config.toml
encoder_depths = [3, 3, 3]
encoder_stem = "single"
decoder_layers = 7
decoder_activation = "gelu"
decoder_fused_qkv = false
warmup_steps = 1110
adamw_weight_decay_other_params = 0
Rows from block 3 of the text decoder, named by matrix and row number. Rows with one number belong to one attention dimension. Each number is 128 + 24 x the weight over the matrix's rms, rounded and kept within 0 to 255. All counts start at 0.
# v: cross-attention value (decoder.blocks.3.cross_attn.v.weight, 192x576), inputs 128-191
# proj: cross-attention output (decoder.blocks.3.cross_attn.proj.weight, 192x192, transposed), outputs 128-191
v.129 [134 114 119 144 121 142 144 144 125 120 140 112 141 104 138 162 114 102 130 133 181 136 101 129 121 101 109 138 135 108  98 116 121 131 132 133 145 146 154 138 145 152 132 119 125 141  93 159 156 152 149  87 142 156 126 140 120  88 180 154 153 115 134  95]
proj.129 [131 139 125  99 187 136 114 115 142 146  74 141 129 103  88 136 118 133 160 161 192 135 105 122 117  90 107 125 161 146 157 121 130 107 112 147 168 104 171 150 132  97 111 119 173 123 144 152 147 147  99  84 152 127  73  85 134 126 134 161 123 143 130 101]
v.130 [120 115 126  96 118 103 125 141 114 131 108 123 143  98 119 140 131 130 117 126 143 132 125 118 127 140 115 100 126 162 118 131 110 139  76 126 124 141 103  79 132 126 113 115 125 135 111 149 118  89 110 122 116 111 178 148 113 147 103 133 109 124 132 155]
proj.130 [ 87 151 142 118 168 119  96 148 132 126 101 157 136 126 123 122  77 126  97 110 104 142  95 127 163 132 113 133 112 106 116 136 147 115 135 146 150 127 109 150 167 100 152  78 114 148 139 133 126 126 136 133 145 168 106 128 139  94 101 122 125 120 145 113]
v.131 [145 176 138 138 114  96 145 121 178  87 110 113 116 148 102 135 128 145 115 130 158 153 148 112 136 133 155 123 125 153 115 127 150 155 124 100 118 142 159 148 142 134 135 150 168 132 115 151 180 137 110 119 140 114  98 114  83 131 106 191 137 172 161  94]
proj.131 [160 117 103 112 152 119 129 144  74  57 154 127 138 126 191 133 108 114 119 148 118 117 150 154  76 128 124 154 119 111 164 153 118 148  69 121  88 131 137 172 171 123 145 146 144 144  98  85 147 135 133 138 153 141 135 126 182 118 118 170 177 106 136 122]
v.132 [ 97 129 139 130 107 127 168 119 119 109  90  95 127 143 126  80  99 110 103 143 158 131 112 161 155 109 131 127 113 126 159 104 125 118 131 128 101 108 129 109 108 191 106 117 132 112 123 138 133 149 122 136 123 174 120 131 100 115 125 117 105 154 116 151]
proj.132 [136 122 111 144 136 118 126 114 141 121 162 134 158 130 132  90  95  80 107 108 137 147 102 142  80 130 145 150 128 113 135 137 181 129  72 101 124 134 112 131 150 135 149 119  95 140 121 153 126 127 120 117  81 136 132 164 110 124 108 111 123 146 121 118]
v.133 [ 99  86 127 109 169 137 106 170 154 121 121 156 129 134 148 164  98 145 115 142  93 129 153 111 133 132 149 160 124 138 144 146 122 152 107 145 137 106 131 119 153 158 132 103 150  88 129 105 152 107 107 113 166 145 152 171 136 149 136  85 139 148  98 121]
proj.133 [168 150 128 175 128 132  95 133 129 159 115 123 150 105 122 156  83 145  79 141 111 106 112 153 118 132 136  94 164 157 143 139 136 120 107 138 124 152 104 134 136 151 128 129 155 111 115 175 195 142 121 119  85 129 183 177 146 134 138 132  82 167 105 155]
v.134 [184 126 131 182 150 101 114 153 139 121 130 105 106 109 153 173 179 113 156 120 114 133 120 144 142 110 159  83 111 134 128 151 119 109 119 143 129 130 110 113 150 169 102 158 121  78  78 131 143 124 125 171 137 131 133 135 107  72 156 157 112 139 178 118]
proj.134 [110 118 146 145 132 102 187 159 168 162 117 106 122 146 127 119 105 159 136 123 157 120 116 153 164 132 110 143 131 140  93 151 142  96 147 106 154  97 118 208 107 136 127 145  78 149 139  95 190 151 112 101 139 149 179 153 128 109 105 150  95 169 138 112]
v.135 [154 102 145 165 154 119 185 132 130 134  47 124 119 116 135  79  95  95  61 177 101 125 127 106 142 129 122 104 137  65 158  64  96 109 119 133 121  75 175  94 127 158 161 125 191  86 136 157 118 135 178 123 141 133 115 144 174 116 102 117 159 129  72 104]
proj.135 [ 96 181  79  97 120 117 124 128 125 143  74 113 138 106 142 114  98  90 148 137 163 139 153 150 110 118 147 129  69 110 125  91 129 137 101 161 134 134  85 145 111  95 126 161 154 136 116 141 141 119 129  84 136 131 117 188 159 134  91 159 131 129  82  88]
v.136 [120 122 136 131 100 114 131 116 102  90 162 103 152 151 134 144  80 137 149 125 138 156 118 134 118 170 138 113 132 144  99 139 152 107 196 143 154 121 126 156  94 136 110 162 144 112 166 147 155 122  89 124 119 127 125 138 130 127 104 146 157 128 118 150]
proj.136 [120 127 115 131 123 134  98 153 122  75 157  93 175 116  98 145 103 123 105 125 150 113 131 177  98 119  85 142 139 136 102 149 104 100 111 101 111 149 131 156 137 109 132 100 166 124 112 174  74 116  90 119 169 122 128  88 165 150 141 105 105 123 121 130]
v.137 [122 146 112 124 102 151 129 137 138 149 142 158 127 127 126 106 149 109 164 120  99 132 114 118  82  94 165 150  73 171 128 159 140 167 109  82 159 178 118 142 136  94 161 170  95 144 185 104 196 133 164 126  88 106 124 109  85  74 140  55  84 143 145 142]
proj.137 [ 93 143 108 125 132 126 130 119 133 132 151 133 158 133 110 109 108 133 199 185 140 134 121 146 186 143 128 131 101  95 157  89 136 151 169  97 114 190 131  82 127  91  97 133 134  95 179 112 132 126 142 153 108 110 160 103 152  91  92 129 174 112 148 171]
v.138 [ 92 164 140 100 110  72 133 134 137 134 113  93 171 136 145 123 108 137  93  78  89 145 103 144 139 124 104 110 119 159 132 118 146 144 146 102 102 139 119 104 130 149 180 119 135 133 132 150 157 129  84 112 126  79 127 134 120 112 133 162 139 140 122 132]
proj.138 [127 121 139 170 121 126 142 145 143 136 125 148 148 126 143 118 109 128  89 124 135 157 130 123 147 156 122  99  72  96 104  94 117  83 115 124 128 151  83 166 152 108 145 106 127  71 120 142 131 136 145 119 166 153 141 103 171 122 114 116 103 158 152 130]
v.139 [161 108 130 125 114 131  84 125 141 160 123  78 121 121 162 142 171  77  86 153  92 130 137 143 141 129  92 119 135 145 151 159 133 113 156 130 119 141 157 102 154 124 135 135  89  80 116 126 182 110 143 125  85 116 111 157 101 127 166 115 142 164  91 110]
proj.139 [148 159 185 186 142  93 122 139 118 125 156 172 148 108 118 147 117 130 145 118 111 139 102 113 142 113 145 125 133 131 161 164 156  88  88 112 107 127 133 129 142 118 146  97 115 141  95 148  85 110 116  99  98 106 145 139 139 135 107 154 139 152 132 141]
v.140 [141 110 159 127 120  84 121 127 113 184 109 146 194 132 122 134 115 128 105 138 108 103  81 115 124 105 142 179 123 125 128 118  86 120  97 127 141 137 115 178 106  87 110  94 136 144 147  80 108 137 145 130 169 100  80 165  89 107 130 133 117 129 165 148]
proj.140 [125 127 168 137 111 105 147 141  97 109 129 116 139  91 139 135 122  71 135 155  95 161 145 132  93 127 122 169 134 101 100  91  97 151 132 122 153 148 155 108 124 119 108 151 134 117 129 148 119 191 142  86 135 106 126 113 136 122 121 117 127 142 154  96]
v.141 [ 84  98  93 122 157 129 139  58 153  77 122 128 138 168 158  85 197 151 130 129 127 126 121 113 116 162 183 125  99 114 108 182 117 114 129 152 101 130  83 115 160 165 106 123 102 124 164 115 142 109 101 135 117 105 158 150 110 167  88 162 178 170 198 156]
proj.141 [141  95  90 110  99 128 117 145 128 103 130 109 132 105 149 108 132 200 132 119  97 137 161 114 141 116 116 135  90 141  75  77 131 142 157  68 149 151 124 143 135  85 152 163 122 114 107 128 104 111 122 158 110 126 110 132 131 156 152 149 126 115 150 102]
v.142 [124 118 152 142 142  63 132 120 144 108 119 138 128 152 153 116 150 108 148  95 119 150 145 131 117 106 127 120  93 120 106 157 152 158 138 119 134 153 135 117 143 157 157 167 120  87 137 150 121  87 163 114 103 106 105 123 155 143 116 112  93  88 141 113]
proj.142 [ 86 170 135 102  86 134 101 169 104 133 112 165 138 123 125 121 108 131  96  86 115  95 168 132 123 146 141 108 139 162 150 114  89  97 160 121 118 134 106 174 165 122 119 140 117 117 139 140 104 134 190  73 141 140 140 139 160 126 110  92 143 122 184 120]
v.143 [122 136  94 146 134 133 158 137 111 146 108 217 132 116 142 156 149 112 123 125 178 154  72 187 124 165 146 143 171 149 153 147 138 155 158 120 132 116 117 138 135 135 119 158 130 130 125 151 163 169 160 114 145 143 145 173 120 107 142 144 112 135 141 164]
proj.143 [138 115 145  98 108 127 158 134 124 172 134 115  88 133 115 117 133 120 133 117 151 171 106 151 131 125 152 153 111 114 169 140  98 176 127 173 118  83 125 105 157 168 126 157 110  99 123 115 120 163 129  89 131 142 152 147 119 106 115 138 110 137 154 105]
v.144 [121 161 154 131 128 146 129 156 169 128 140 138 128 164 124 166 131 171 127 159 125 143 178 169 112 128 167 140 109 139  81  87 167 135 125 104 168 118  94 126 130  95 159 111 138 102 143  98 169 149  99 163 142 126 122 127 105 120 135 136 135 157 135  71]
proj.144 [148 139 136 119 137 127 128 142 131 105  94 163 156 105 113 155 120  96 177 117 151 102 110 110 157 114 122 106 142 121 187 125 108 129 109 122 146 134  99 124 113  95 127 138 131 162 123 118  90 157 180 133 130 159 108 188 123 119 130 107 121 120 116 119]
v.145 [123 138 120 117  85 196 152 123 156 104 105  98 128 181 107 144 134 169 146 144  88 107 157 160 112 127 141 145 125 167 190  87 106 139 116 101 132 135 136 138 101 170 121 123 116 138 133 108 142  91 128  93 118 118 151  99 133 142 122 140 119 120 131 105]
proj.145 [145  91 125 112 111  82 138  98 128 168 109 156  94 141 103 162 135 138 126 148 103 130  95 168 109 124 139 128 145 139 107 130 139 126 121 126 127 138 113  82 122 140 149 119 152 159 153 129  91 101  87 124 175 138 122 107 191 105 155  98 135 113  97 106]
v.146 [146 151 110 134 132 130 136 127 129 146 121 136  98 124  84 114  99 131 146 108 138 113 136 109 139 127 135 155 148  52 119 121 161 142 140 127 103 124 154 174 147 116 118 129 169 128 185 142 133 140 132 158  92 146 125 113 142 131 105 141 104  82 125 128]
proj.146 [ 94 138 115 158 108 169 121 165 143 116 125  96 153 147 147 151 138 161  87 156 172 138 146 136 144 107 174 118 160 140 124 134  72  91  82 138 113  88 144 143 144 120 113 154 140 112 156 121  78  83 106 187 124 109 147  93  80 148 107 106 170 100 116 163]
v.147 [155  87 121 182 117 115 142 127 150 132 169 116  95 111 144 148 105 174 140 114 186 112 102 128  93 144 156 104 147 138  92 104 152 126 117 122 134 137 106 127 110 112  66 108 110  91  79 118  75 117 123 158 111 111 132 129  97 100  80 132 146 126 142 118]
proj.147 [ 91 130 116 123 155  98 104 132 101  98 153 140 119  99 119 128 140 116 131 165 105 142 164 145 129 120  97  93 151 112 160 165 121 105 155  95 159 131 132 128 173 156 142 120 115  69 132 106 118 163 123 122  94 105 123 129 116 125 151 129 140 120  63 142]
v.148 [102 163 138 146 131 135 100 172 106 113 137 129 134 139 131 138 147 133 119 121 121  89 153 119  94 123 181 100 103 154  99 104 117 149 119 178 118 126 204 100 127 122 130 156 100 139 146 100 109 157 122 137 120 144 151 115 154 132  94 169 138 149 162  75]
proj.148 [ 86 142 168 157 103  88 164 142 142 167 119 123 123 155 112 177 105 111  96  85 115 121 148 158  97  92 188 116 119 132  99 115 167 129 122 136  99 135 104 148 171 115 126 115 141 168 194 165  72 135 112 137  97  94 127 174 188 163 143 115  96 130 126 115]
v.149 [ 84 104 107 172 154 113 123  92 116  98 132 159 140 150 133 180 156 173 121 124  94 112  99 135 127 139 143 157 138 135 139 161 155 101 139 118 140 135  78 101 137  71 115 138 144 102 140 111  75  72 134 132 164 123 125 122 152 152 109  95  60  98 157 174]
proj.149 [ 84 143 133 141 172 120 133 108 139 143 121 141 122 123 145 124 123 158 111 156 127 111 116 172 126 144 152 141 111 110  76 145 138  92  70 127 165 129  89 139 101 127 125 157 144 149  87 138 107  94 165  92 154 121 109 153 134 109 129 112 106 119 116 244]
v.150 [114 123 131 185 152 136 147 129 148 110 120 134 123 158 110 101 127 136 141 135 145 149 117 147  95 130 116 133 120 122  90 104 119  93 174 178 141 114 125 126 145 103 120 108  98  95 143 119 113 118  82 134 126 117 142 101  76 152 178 179 140  94 146  72]
proj.150 [116  82 105 154  96 143 104 138  97 117 146 117 118 107 141 159 101 156 145 142 168 152 133 130 123 100 155  91 141 120  97 142 120 133 110 149 134  88 139 148 126 126 116 143 160  77 108 124 123 128 137 122  93 131 133 151 158 127 138 138 104 112 145 102]
v.151 [151 126 117 122 151 101  48 126 150  88 123  75 125 105  89 123 113 132 123 134 100 134 142 138 104 157 180 154 120 167 121 158 119  99 132 140 100 166 147 130 127 160 154 126 152 169 126 137 161 167 156 109 160  67 148 115 118 154 130 119  76 113 103 100]
proj.151 [133 180 164 125 113 108 142 134 136 120 164 137 130 149 134 115 162 140 106 127 141 141 174 155 165 115 138 129 196  91 131 179 135 159  87 120 119 128 118  99 116 148 120 145  83 132 149 140 112 104 131  94 160 166 118 120  73 115 107 104 157 149 153 135]
v.152 [ 75 134  98 110  86 168 180 109 130 107 124 117 157 145 106 156 147 142 131 139 108 112 116 133 121 114 111 138 133 137  97 111 123 131 147 131 114 117 133 129 125 135 100  97 123 131 114 132 180 183 153 127 131 175 137 126 128 128 146  82 142 135  95 138]
proj.152 [ 84 112 164 121 104  92 141 142 121 201 151 131 136 171 102 144 158 144  91 129 101 137 147 131 122 152  82 102 123 137 136  90 121 126 102 129  97 115 114 166 125 139 170 185 147 113 101 146 128  77 112 146 148 112 157 155 128 126 132 122 153  81  98 126]
v.153 [195 145  87 140 130 127 140 156 111 109 117 127 137 110 139 161 114  88 113  82 115 111  85 124 122 124 177 125 169 130 105 129 134 115 132 137 120 109 141 181 169  99 124 145 137 164 152 111 122 131 133  93 114 150 121 133 150  71 112 141 132 148 134 113]
proj.153 [110 136 126 128 184 119 105 118 108 143 103  80 134 166 146 167 141 150 141 140 155 123 137 134 104  86 143 159 136 128 141 131 138 147 186 113 117 143 106 123 110  96 104 148 171 115 166  79 119 169 123 100 112 164 118 102 119 124  74 152  94 112 141  86]