Weights of a small encoder-decoder audio transcriber.
Model: log mel input, encoder norm groupnorm, decoder norm rmsnorm.
Training: normuon at rate 0.0097, 11100 steps, batches of 192.
Data: trained on read English sentences (LibriTTS-R), 15625 training examples, 136.4 epochs.
Rows from block 2 of the text decoder, named by matrix and row number. Rows with one number belong to one neuron. Each number is 128 + 32 x the weight over its row's rms, rounded and kept within 0 to 255. All counts start at 0. Numbers have three digits each. After the name is the row's rms in percent of the matrix's.
# fc1: MLP up (decoder.blocks.2.mlp.fc1.weight, 384x192), inputs 0-95
# fc2: MLP down (decoder.blocks.2.mlp.fc2.weight, 192x384, transposed), outputs 0-95
fc1.19 101:163108129146133192109049072143069169090135107171147136091131091107123107147123129137155139110132121149108071139124146104128191134094172103201159111117163113124173150126112068160096162133123067189131135125124114163077108148205174123156156122110121089162082149070083168134150086080127093144
fc1.20 103:127107161130130156155131112134153117146152180163142112120161131152111124117077067176186093144122114117127109074161126118154151124168105176182125135125119141070156138143174103112105145140156101145065112081136125131107226126111085045094163132055079156114116105124100177185196122136143164137
fc1.21 099:142095117162110139168133091111136082145067169117147124113143116105131120131147117172151164078150156156161095101203142141146146121092150080125091124122113129146203106114077114161139108127218118150114090132127106168087132194166090135135120082098141151152168136147209165115147040123170140167
fc1.22 100:120049117081084092133132118128102144174111156166183086135107151149158120103123114145108117080132080146117113181154171180174181152157150130136139184133131196111204111111136196113164131095157176213130148136055150169176080173145117140092134076150155140153136142113102128114112108154074124112
fc1.23 106:126190118103148116180135145087136147105080087085065120116137116150144158110092114133165154198110135125095144155085097136141140124190152048180134139108082129069127112090175116148074162096056162065078081163091123179178106143106099143135166108124084100146092111102141188142081076121177101111
fc1.24 105:142135146114080207156133144160090111158075112130101099175188076106127131140113129062098140140179085090122169198091109061088142147120092129074138168138146110153088216149128216143133136044154110114103139121127113102079103159082145122109166072126129106153094156134160129102085077154125112155
fc1.25 102:135149163108109160156114169160061102112139142110165133148156134129074117110110202165174132124106062148125095129157113186076146121162095094118161125087169167174177089081144165206137167132119092145121112142097126167140132091096174088190093166146150148110110139155124164187179161097096161113
fc1.26 097:119132143114165145152138098114148117120203156111097117133100185142182215127122126100132161147094121137067149198147145117108140089133123204154099183070133086117118169159166127154123098130119132116118101071111100159153169160089119140159151175088087142166075146121089219154125118105110103079
fc1.27 095:091127131107136093095157092125155097169197115133121169118099117156098105122100165117148091134082155124083167132116127119124175090127092163132076080121105156109141081101096139147101103088118091109086143134131188137177145156142148155151098114082165216118063156078150185105104090163133202180
fc1.28 101:067100134111142199070094169158153129123082186143132128153115175105120159203089136169150150098147167120107169214105130091136128128073138157100095123106134150051100121179114157083078165140150127124135063156134123152092183073098079054195146113090120146089198134084146127118177110118143121179
fc1.29 100:146149117101144154134130100130151130150090124130112144161172139117136101073000221085140110147166160142163092196105093162151144096140165096092104129217089129076168127146187124178115158062149074088107141109138135097106138106119116159078172123136096180101109164145196120154145122168102121148
fc1.30 101:091127136121072102107093131110151168157108142095083113200087064126091060085144093137178090143116142090117090122077132175087123142131153179123073158142128144111119131143108150096094116064155088162051113119050101150131167136139174152098138116110131173072095098118141124198171135086101123148
fc1.31 099:161137195140163123175081110145077103089116174104113106133120111119104119137144150105148156160107173103117062104110202115133150121146131061147121189081139155139124098124154098116093174197062118175128096117180095137143166099153172171131106126114174103115195088167116166097151203166078119142
fc1.32 098:131058132177154141190126084125165124166135118122086107172145091101156133085125176101135088113096135121098127133168112123155126107183143097168091108232157159143066146118151122144130126168164052117145088155159080168156118092153138129124142114135194104124201123164103044137092170110139192121
fc1.33 093:093128075123156150153123142096197127121116113118166215134142123122152215122076120120134157121122096164105164059126134121144204114147171186134078186113095131155195152095107153160152103119142157132130100140094116125192115155175126181109091187154105129147139130111145125138140125064159143125
fc1.34 097:150115117133137078089115172136195147111128077169095080174141118149148177115154117078099107132126097099184179139198084152103119145186065190188167154145117069103125176136130184140102120092126137107054127110155139158121104105142153194151105180177135143139103151103077149168117151131184111091
fc1.35 098:104076173130177092077132143140127155127081147157141090122129171122126212174188156144126165180166150140107096084104183103093169183113121154092071108119123117154098100169093113174125128144110150166103121151103124144159126114075143078183103150117071096168146115126078141121133112116094112126
fc1.36 102:112028101146144126117088185166122130127168110170061151151133158125214168114157148131151116184096126185123083091135136112121126150070159157130164138067135096127107113147113147093128187155121117134116099176117127093134150127077077116107125130145119113118113157117067133106148055106111174170
fc1.37 096:172163083114098217159106130112138100105096107177156116166086055161148078069108130167071147082140167106098196136163134128161159139155142157145083098180131144107112118091160117133149144102169160101098084064131078094177099164095118100149104121104099133121088140118147163140118101087120146171
fc1.38 106:170114155075083095140179163138159103164137119185163141157152171134125155196140156150180077116124153109129171103159081112135095148114068106167119154096123117066104185154114111103128126165088157114110100138156136093150076143099056127129080087116144155123100090135113158150153140137132150119
fc1.39 104:133133084190144151157113112144133115134155171152148176145091140096108116163165125081109121107142139123115205119154121149138159124136140127185111213095120147073106156158104193116168121105120112156114130098100148126146142126193169109102125113118113184119142102155143117139103128152123124157
fc1.40 097:159152105167151106089128120176078147108093099144202118145158188078108135150155118136144155130119089130113165233139176091083178119137131098120119136101102105098131112168135034122170160089144149173113135148095166178144098154172120112146095124130101145189101059156166110135096136133181127120
fc1.41 098:102120122075084125111117059076121108119128089173153053115171110145152129097157138135129115188170148137131193169126127076115078211101141139138102119080118166172099111155159152155100163075086105142103110174106129144157112191143125133153114162115113139172085179087128117155193099107144148184
fc1.42 101:098173100101200168157077087120178063113124183159083115155181165122143119144117103165120137073121133083148128111111122053152110196162078164113164156181146106089088101175119088127102146131105133163141175068176152121138150076126094160102144148128145136144140154139082182085068127138074117149
fc1.43 098:164188139089129093168112164187062044150130203131122091061075113096072124113107132143089080136160029158148121116048124112099085150144138160101152176139126126125148114195151113179079119120125075158125131115123097134159150161087167112120079091110110165126124099128111125145172146185127146163
fc1.44 092:136187099172120121157186133125182142126123172187072138095112141163115092116116156071120098174118138134109128149096102115093166194139120153136100135087140114201125083153100081105156138104134123111156174110233117143113097117104128093154058103103148131093141137155153149121150101137111095096
fc1.45 097:141106128117199139102132181102057111134139128094194149152100104117150134109080145127124146074111119106152137124177222092072106127114144148202092191151197155143198113108145105103122167128136139189120118123091129123105151179095128141179167106136160194105180120124078157092152114160126136114
fc1.46 099:101153102119125155106129131148101092121091120129105032107163121138178121172081206097162151106144151134154072116112110125081168161151083097171131148109139136179104160199149141110118119127110155190142129141135153149108072145163085089146102105102111099090132069142170180075088095160168177127
fc1.47 097:080137095122103107161101148091124112116089144133143138117084113148109133119160114115071129116166126109067112171138110163147134120055136166138109092150043078097130154089168076088056081183163155077102117158171150118186149149152113179167098165108167180137136117115098167091165160127153097102
fc1.48 098:101118151080134140134157143134165099068090142098112109169173186176168159116159151088138169117152181103154130151126156164088139109132123101170034120174134156132104180110101137150083107156169127090119152126101171174079090188156128159139111149090175106103093133132125149103096080100136115100
fc1.49 097:100114121128105124097170137116168138098157143103094143185142151085069199113138140141143152152107174094126108142130135165045127142101141149173118152117082121098203148140130110133121100156139165075069087146089147167141162188130104110145117135063146194143124103145132189152113174113131128128
fc1.50 097:099118122105135126166092072132112119076067128230090138135130132119096132089164149136142054163167146097154134183072126114210138183102143118095163107182100115134119139128126154110165157112106066107121184084096141111170163134149146098099159143149148094162120138082087114082105168162113084106
fc2.19 100:152120110136117180122137137124125121066134087104115113127113167134135161176161088132075123111139152136136144140112196102147096180130081175063155111203151100127170109170154127100052103186135088140107108147128157072124097137078124150165124112099064107096127101161117115114150128182086165139
fc2.20 108:050172093122098130137170102098139135139117125136140061145132181109098103224187122108135091181107177154113181162136070096090058182112121140114131145077097144132152095125088144121171092133123179158127182137113122140121128085071135142122118090092169170139138174152104116183127107176105145140
fc2.21 104:104151105152142114126154133147161134131109145191083139142106096171127050110115131126175154175138156119129159159166131119223104088086135103136144138065122109133088193117147104168176133107129131153172125152148165101118101091143156140112151091165102056133161185095109098150108137177105141050
fc2.22 096:103128123148141115082152135117129099149146092095053143105164129128194169154127094155131139161121060082136113126136128144141124069110106092133101156113162094163067146101124151157160092119092101130165114116203129164075210140146155087126111165088137035142139128165136142099160156137111070070
fc2.23 098:173151141130143079098101109137152123104105197127105116134118103136115125123135168106182112149085143154125182112150075128142141108119069176116115149143125096152232168136106125107124124095087116098132142165178083073128049073116153093171158113115095149128131166154118113149178148145090089190
fc2.24 106:150171111134135201163099129112162186110123117156098095160139152116193116077102142156128098054143169158172102104157077136154113124193129150127140140167132078119128156196159115128079138106146197154129123092078160136192094156084126120094131083116136162102153083151146106113116127059167094104
fc2.25 099:109161125152115107132130121157114141127107168134089173111134170096148120104195113121161095086171112158112157168100108120120116201120158109157169145110086142161078125105100125205133116153038163138116162166109164097168099091088091138196086130188113171127106111130101142148128128161094103134
fc2.26 109:130162069184174145201171147166038167128115100099101223137150151085096112093132149204133137161105110133099156077114141210091097123110172119147160112174082145157107133092166119108112105071108149063115127125091126103108091175187155155111117109088108111155122117167159080075085111085136117098
fc2.27 100:171105085163131076111115147167174057149133160169138186107123146152156142165128123162086122140094087131062066132113178144055133148119163113089127119172110126064068086121093167130155118140121154127156129171074141155142103113145156141134124121117142078106163108109119120114181102141167153150
fc2.28 104:088132155118108111119128186107067135118133061120119118119089101059097165126133172144079118094161124145108154187122115174123164124183070057092090166138045147153130144123147082130139142111118133124125141142130143086121052117108114180140168089125063094115093168149046146074124127153081114113
fc2.29 097:111123152124130140080169081087145102149146120150143148123173122102143129109149138173150117122099143150076060157109141072167097144036119118135088154115168140170139145128121093169110097181076145045095133187172108095121185117146160048150084156104168148153156155137120120144142075098191050099
fc2.30 108:139196061164160123162144101106168114154130121141107115127159121134186211132116133075142145099086096156182135094172123084127144138133105100099123133135132104137077137152149089062154123195150155135180093174197084112099078161097110135092158090131118160125104143101087109093166092156097094124
fc2.31 097:114120135085161120107163089126120087112139146101112137114075082146104189097196104142114095088206126176191128135166111128072158099065102152080057185123150111117133144146133154195138153131126125117089118077106114113182115150116134157150119151119167164052077158122088145110139077115169098133
fc2.32 085:139129139091117144131149097156105110099139131117193066106174106140119098171100087113123144124123194154130111145177109142124138088073135106160101128087142162126094149135053202100094091148085124121199206151108146112122132107156192102142159105127080106096051082073170105166114102123125103127
fc2.33 092:132123174143146141145140163097118096118117084097068111161170131139212180118198102125117098120188129062156107117148082126084143128088153128156137096127118119108111134151099077134104144111120122152113120168201105134099108085060191088098115108116111101064140132106085180114137158122157114150
fc2.34 097:130167184120166094092073090074107122044164164118115130156123177095143140152132126102118079146074090127204153131132174151128106121113142083118136202171149138120171162126148153169092127119104170160116086146142131130114133194122067121177126096130092127154159128138137144115107072116184071133
fc2.35 107:108074145140064126071137116152180131101124141073162098130083109114108088060120140153158106092149169122145123115133113145158135154163112186149093171103161152118132113165123159082156054165118095088114108160143104155112151103111100126127157116073122141159140111125133160100126153181094119111
fc2.36 097:119113093180143133032133098127145066076157111136138112119129163148121159129109132173101166100095148126072142147146135113178123124159179071095093058173150134061117138090110180060142102175120066131131154173097144174118141121105130110128139111087167108114129151156120109156167155184105092137
fc2.37 099:171102116125135087064117161075165135156151122128195160109113098137138151106110137093124102098157135156177148163094076138179122118134106135172076118093132106165110105096080101190132128156121139195181096174162105133081157109126098114131129171151158144084160123132122133154141139140142154185
fc2.38 101:156182117139130139095119115120129102129132135144111152202077124179144132089120151141099141156134108102111097194147128155093150085183128122165148104085101131136086087129144128157102110083140083156171191138119133151113135195135200118154175110146107145174083144150178129108056081133103097162
fc2.39 103:123133081150106085059136148168077088171135113127170150121096075129156122117108178179179146166042145130101125149091180121068145130108112180132123105180148142124117103156095098097135106208097153137109182182136126209171157168142126092147106103151170130122128127097135132156182188110140141116
fc2.40 099:163119175026125139097098119129073070177177164092165173141166083121126077126138111089114117126154152093035113117094136101120080074146116147082146066148089105113061107124138126135089120138165145120147180059121145059124155097087106132148186214157127139137113157142075115130136140174110116120
fc2.41 094:136118177136112189170153132154121138106132136068128143143116159146163121154130103146137139174224114164087109148199116166174124170118059162183129158087131096134116104195129109128154147162105160157165154114125108169157131117089098097140186156171088175174149110158076146117081152118074090149
fc2.42 101:105121132130132073188118127134115137139068115161130158167169139131136109128109112143117151105091112146119111112156154096169216158090169083154116107137137111153113160149083163166111168099194111063089056105110129157091077097086114106127164124119082126113093128147089134176142148123128138166
fc2.43 103:069136078061099106132119143105089112155077099098172153163165125153144115066122108104145111103085092112083119088129070136161170125141112186094150128059141126064165091140127217147149158158146109117172129141124130107102145101058158117127083096144102116119171101067065110066167050110108111177
fc2.44 096:159087133137204136069089147122194148092131135072162147085125096173116120110087078132144118084138178105097165089142164164180164163156133124132182095107087162138157144174113148174110104062104154117113166086131098115148181160102089161154142131110097187159077131106164169123120156124153114125
fc2.45 094:143129099130103159118134162116118118114111151182134085076156170134112132168203118144134090107144136099114118117097115150153175127094141142101131065132115194140118108129127162157167112088184165138148128135140170059119149098169130116110131137052068110145069102110147145181133139151139086071
fc2.46 093:124093114107176157140155129123118188189152142130164047124112121104138153068171154099104116149122147158071133136059086109104091142089153110100166144173232114130102093153111121095099115126183087139091165147116149154097107135152180106175121108151148136090082166107186096142094156129108106129
fc2.47 101:072128096108119130136128185132150124202179109153158091186125094114123104084170151091156078116119060141134129182115157108096130132141087074170173121163156163125132090110071196048157072097092162157141163082097137105049152085123135093135106108119130116153096084161151146141192210132136132110
fc2.48 099:148188137184108086169160145106124147117114115142093148134100146080123127240178138134169152127117135144156115172105150125102079069102149137124130115123163121103099138118121163094123147133077063144163102095162103118122168084149173118107099114089123084196164115145133138143158125148114094132
fc2.49 101:151107141067170165150103155182078135112111106100168120172092116155141103161098140075105109160137126125114085188132158149152114107123105106128172131086104116097191079190075119152111119080112077153121167107127102152115084124144152165150106157144087099151160109122129117089136161133162088192
fc2.50 081:130080139163116123113102177145198091087126093087109139142129167140139170107076112178145190124130144144134137172130142189121102128153112138154093136144078195091107116148132156134139176083125079109108118173115122125147102062142141124200095150103081068130069137132220135129120114147156123078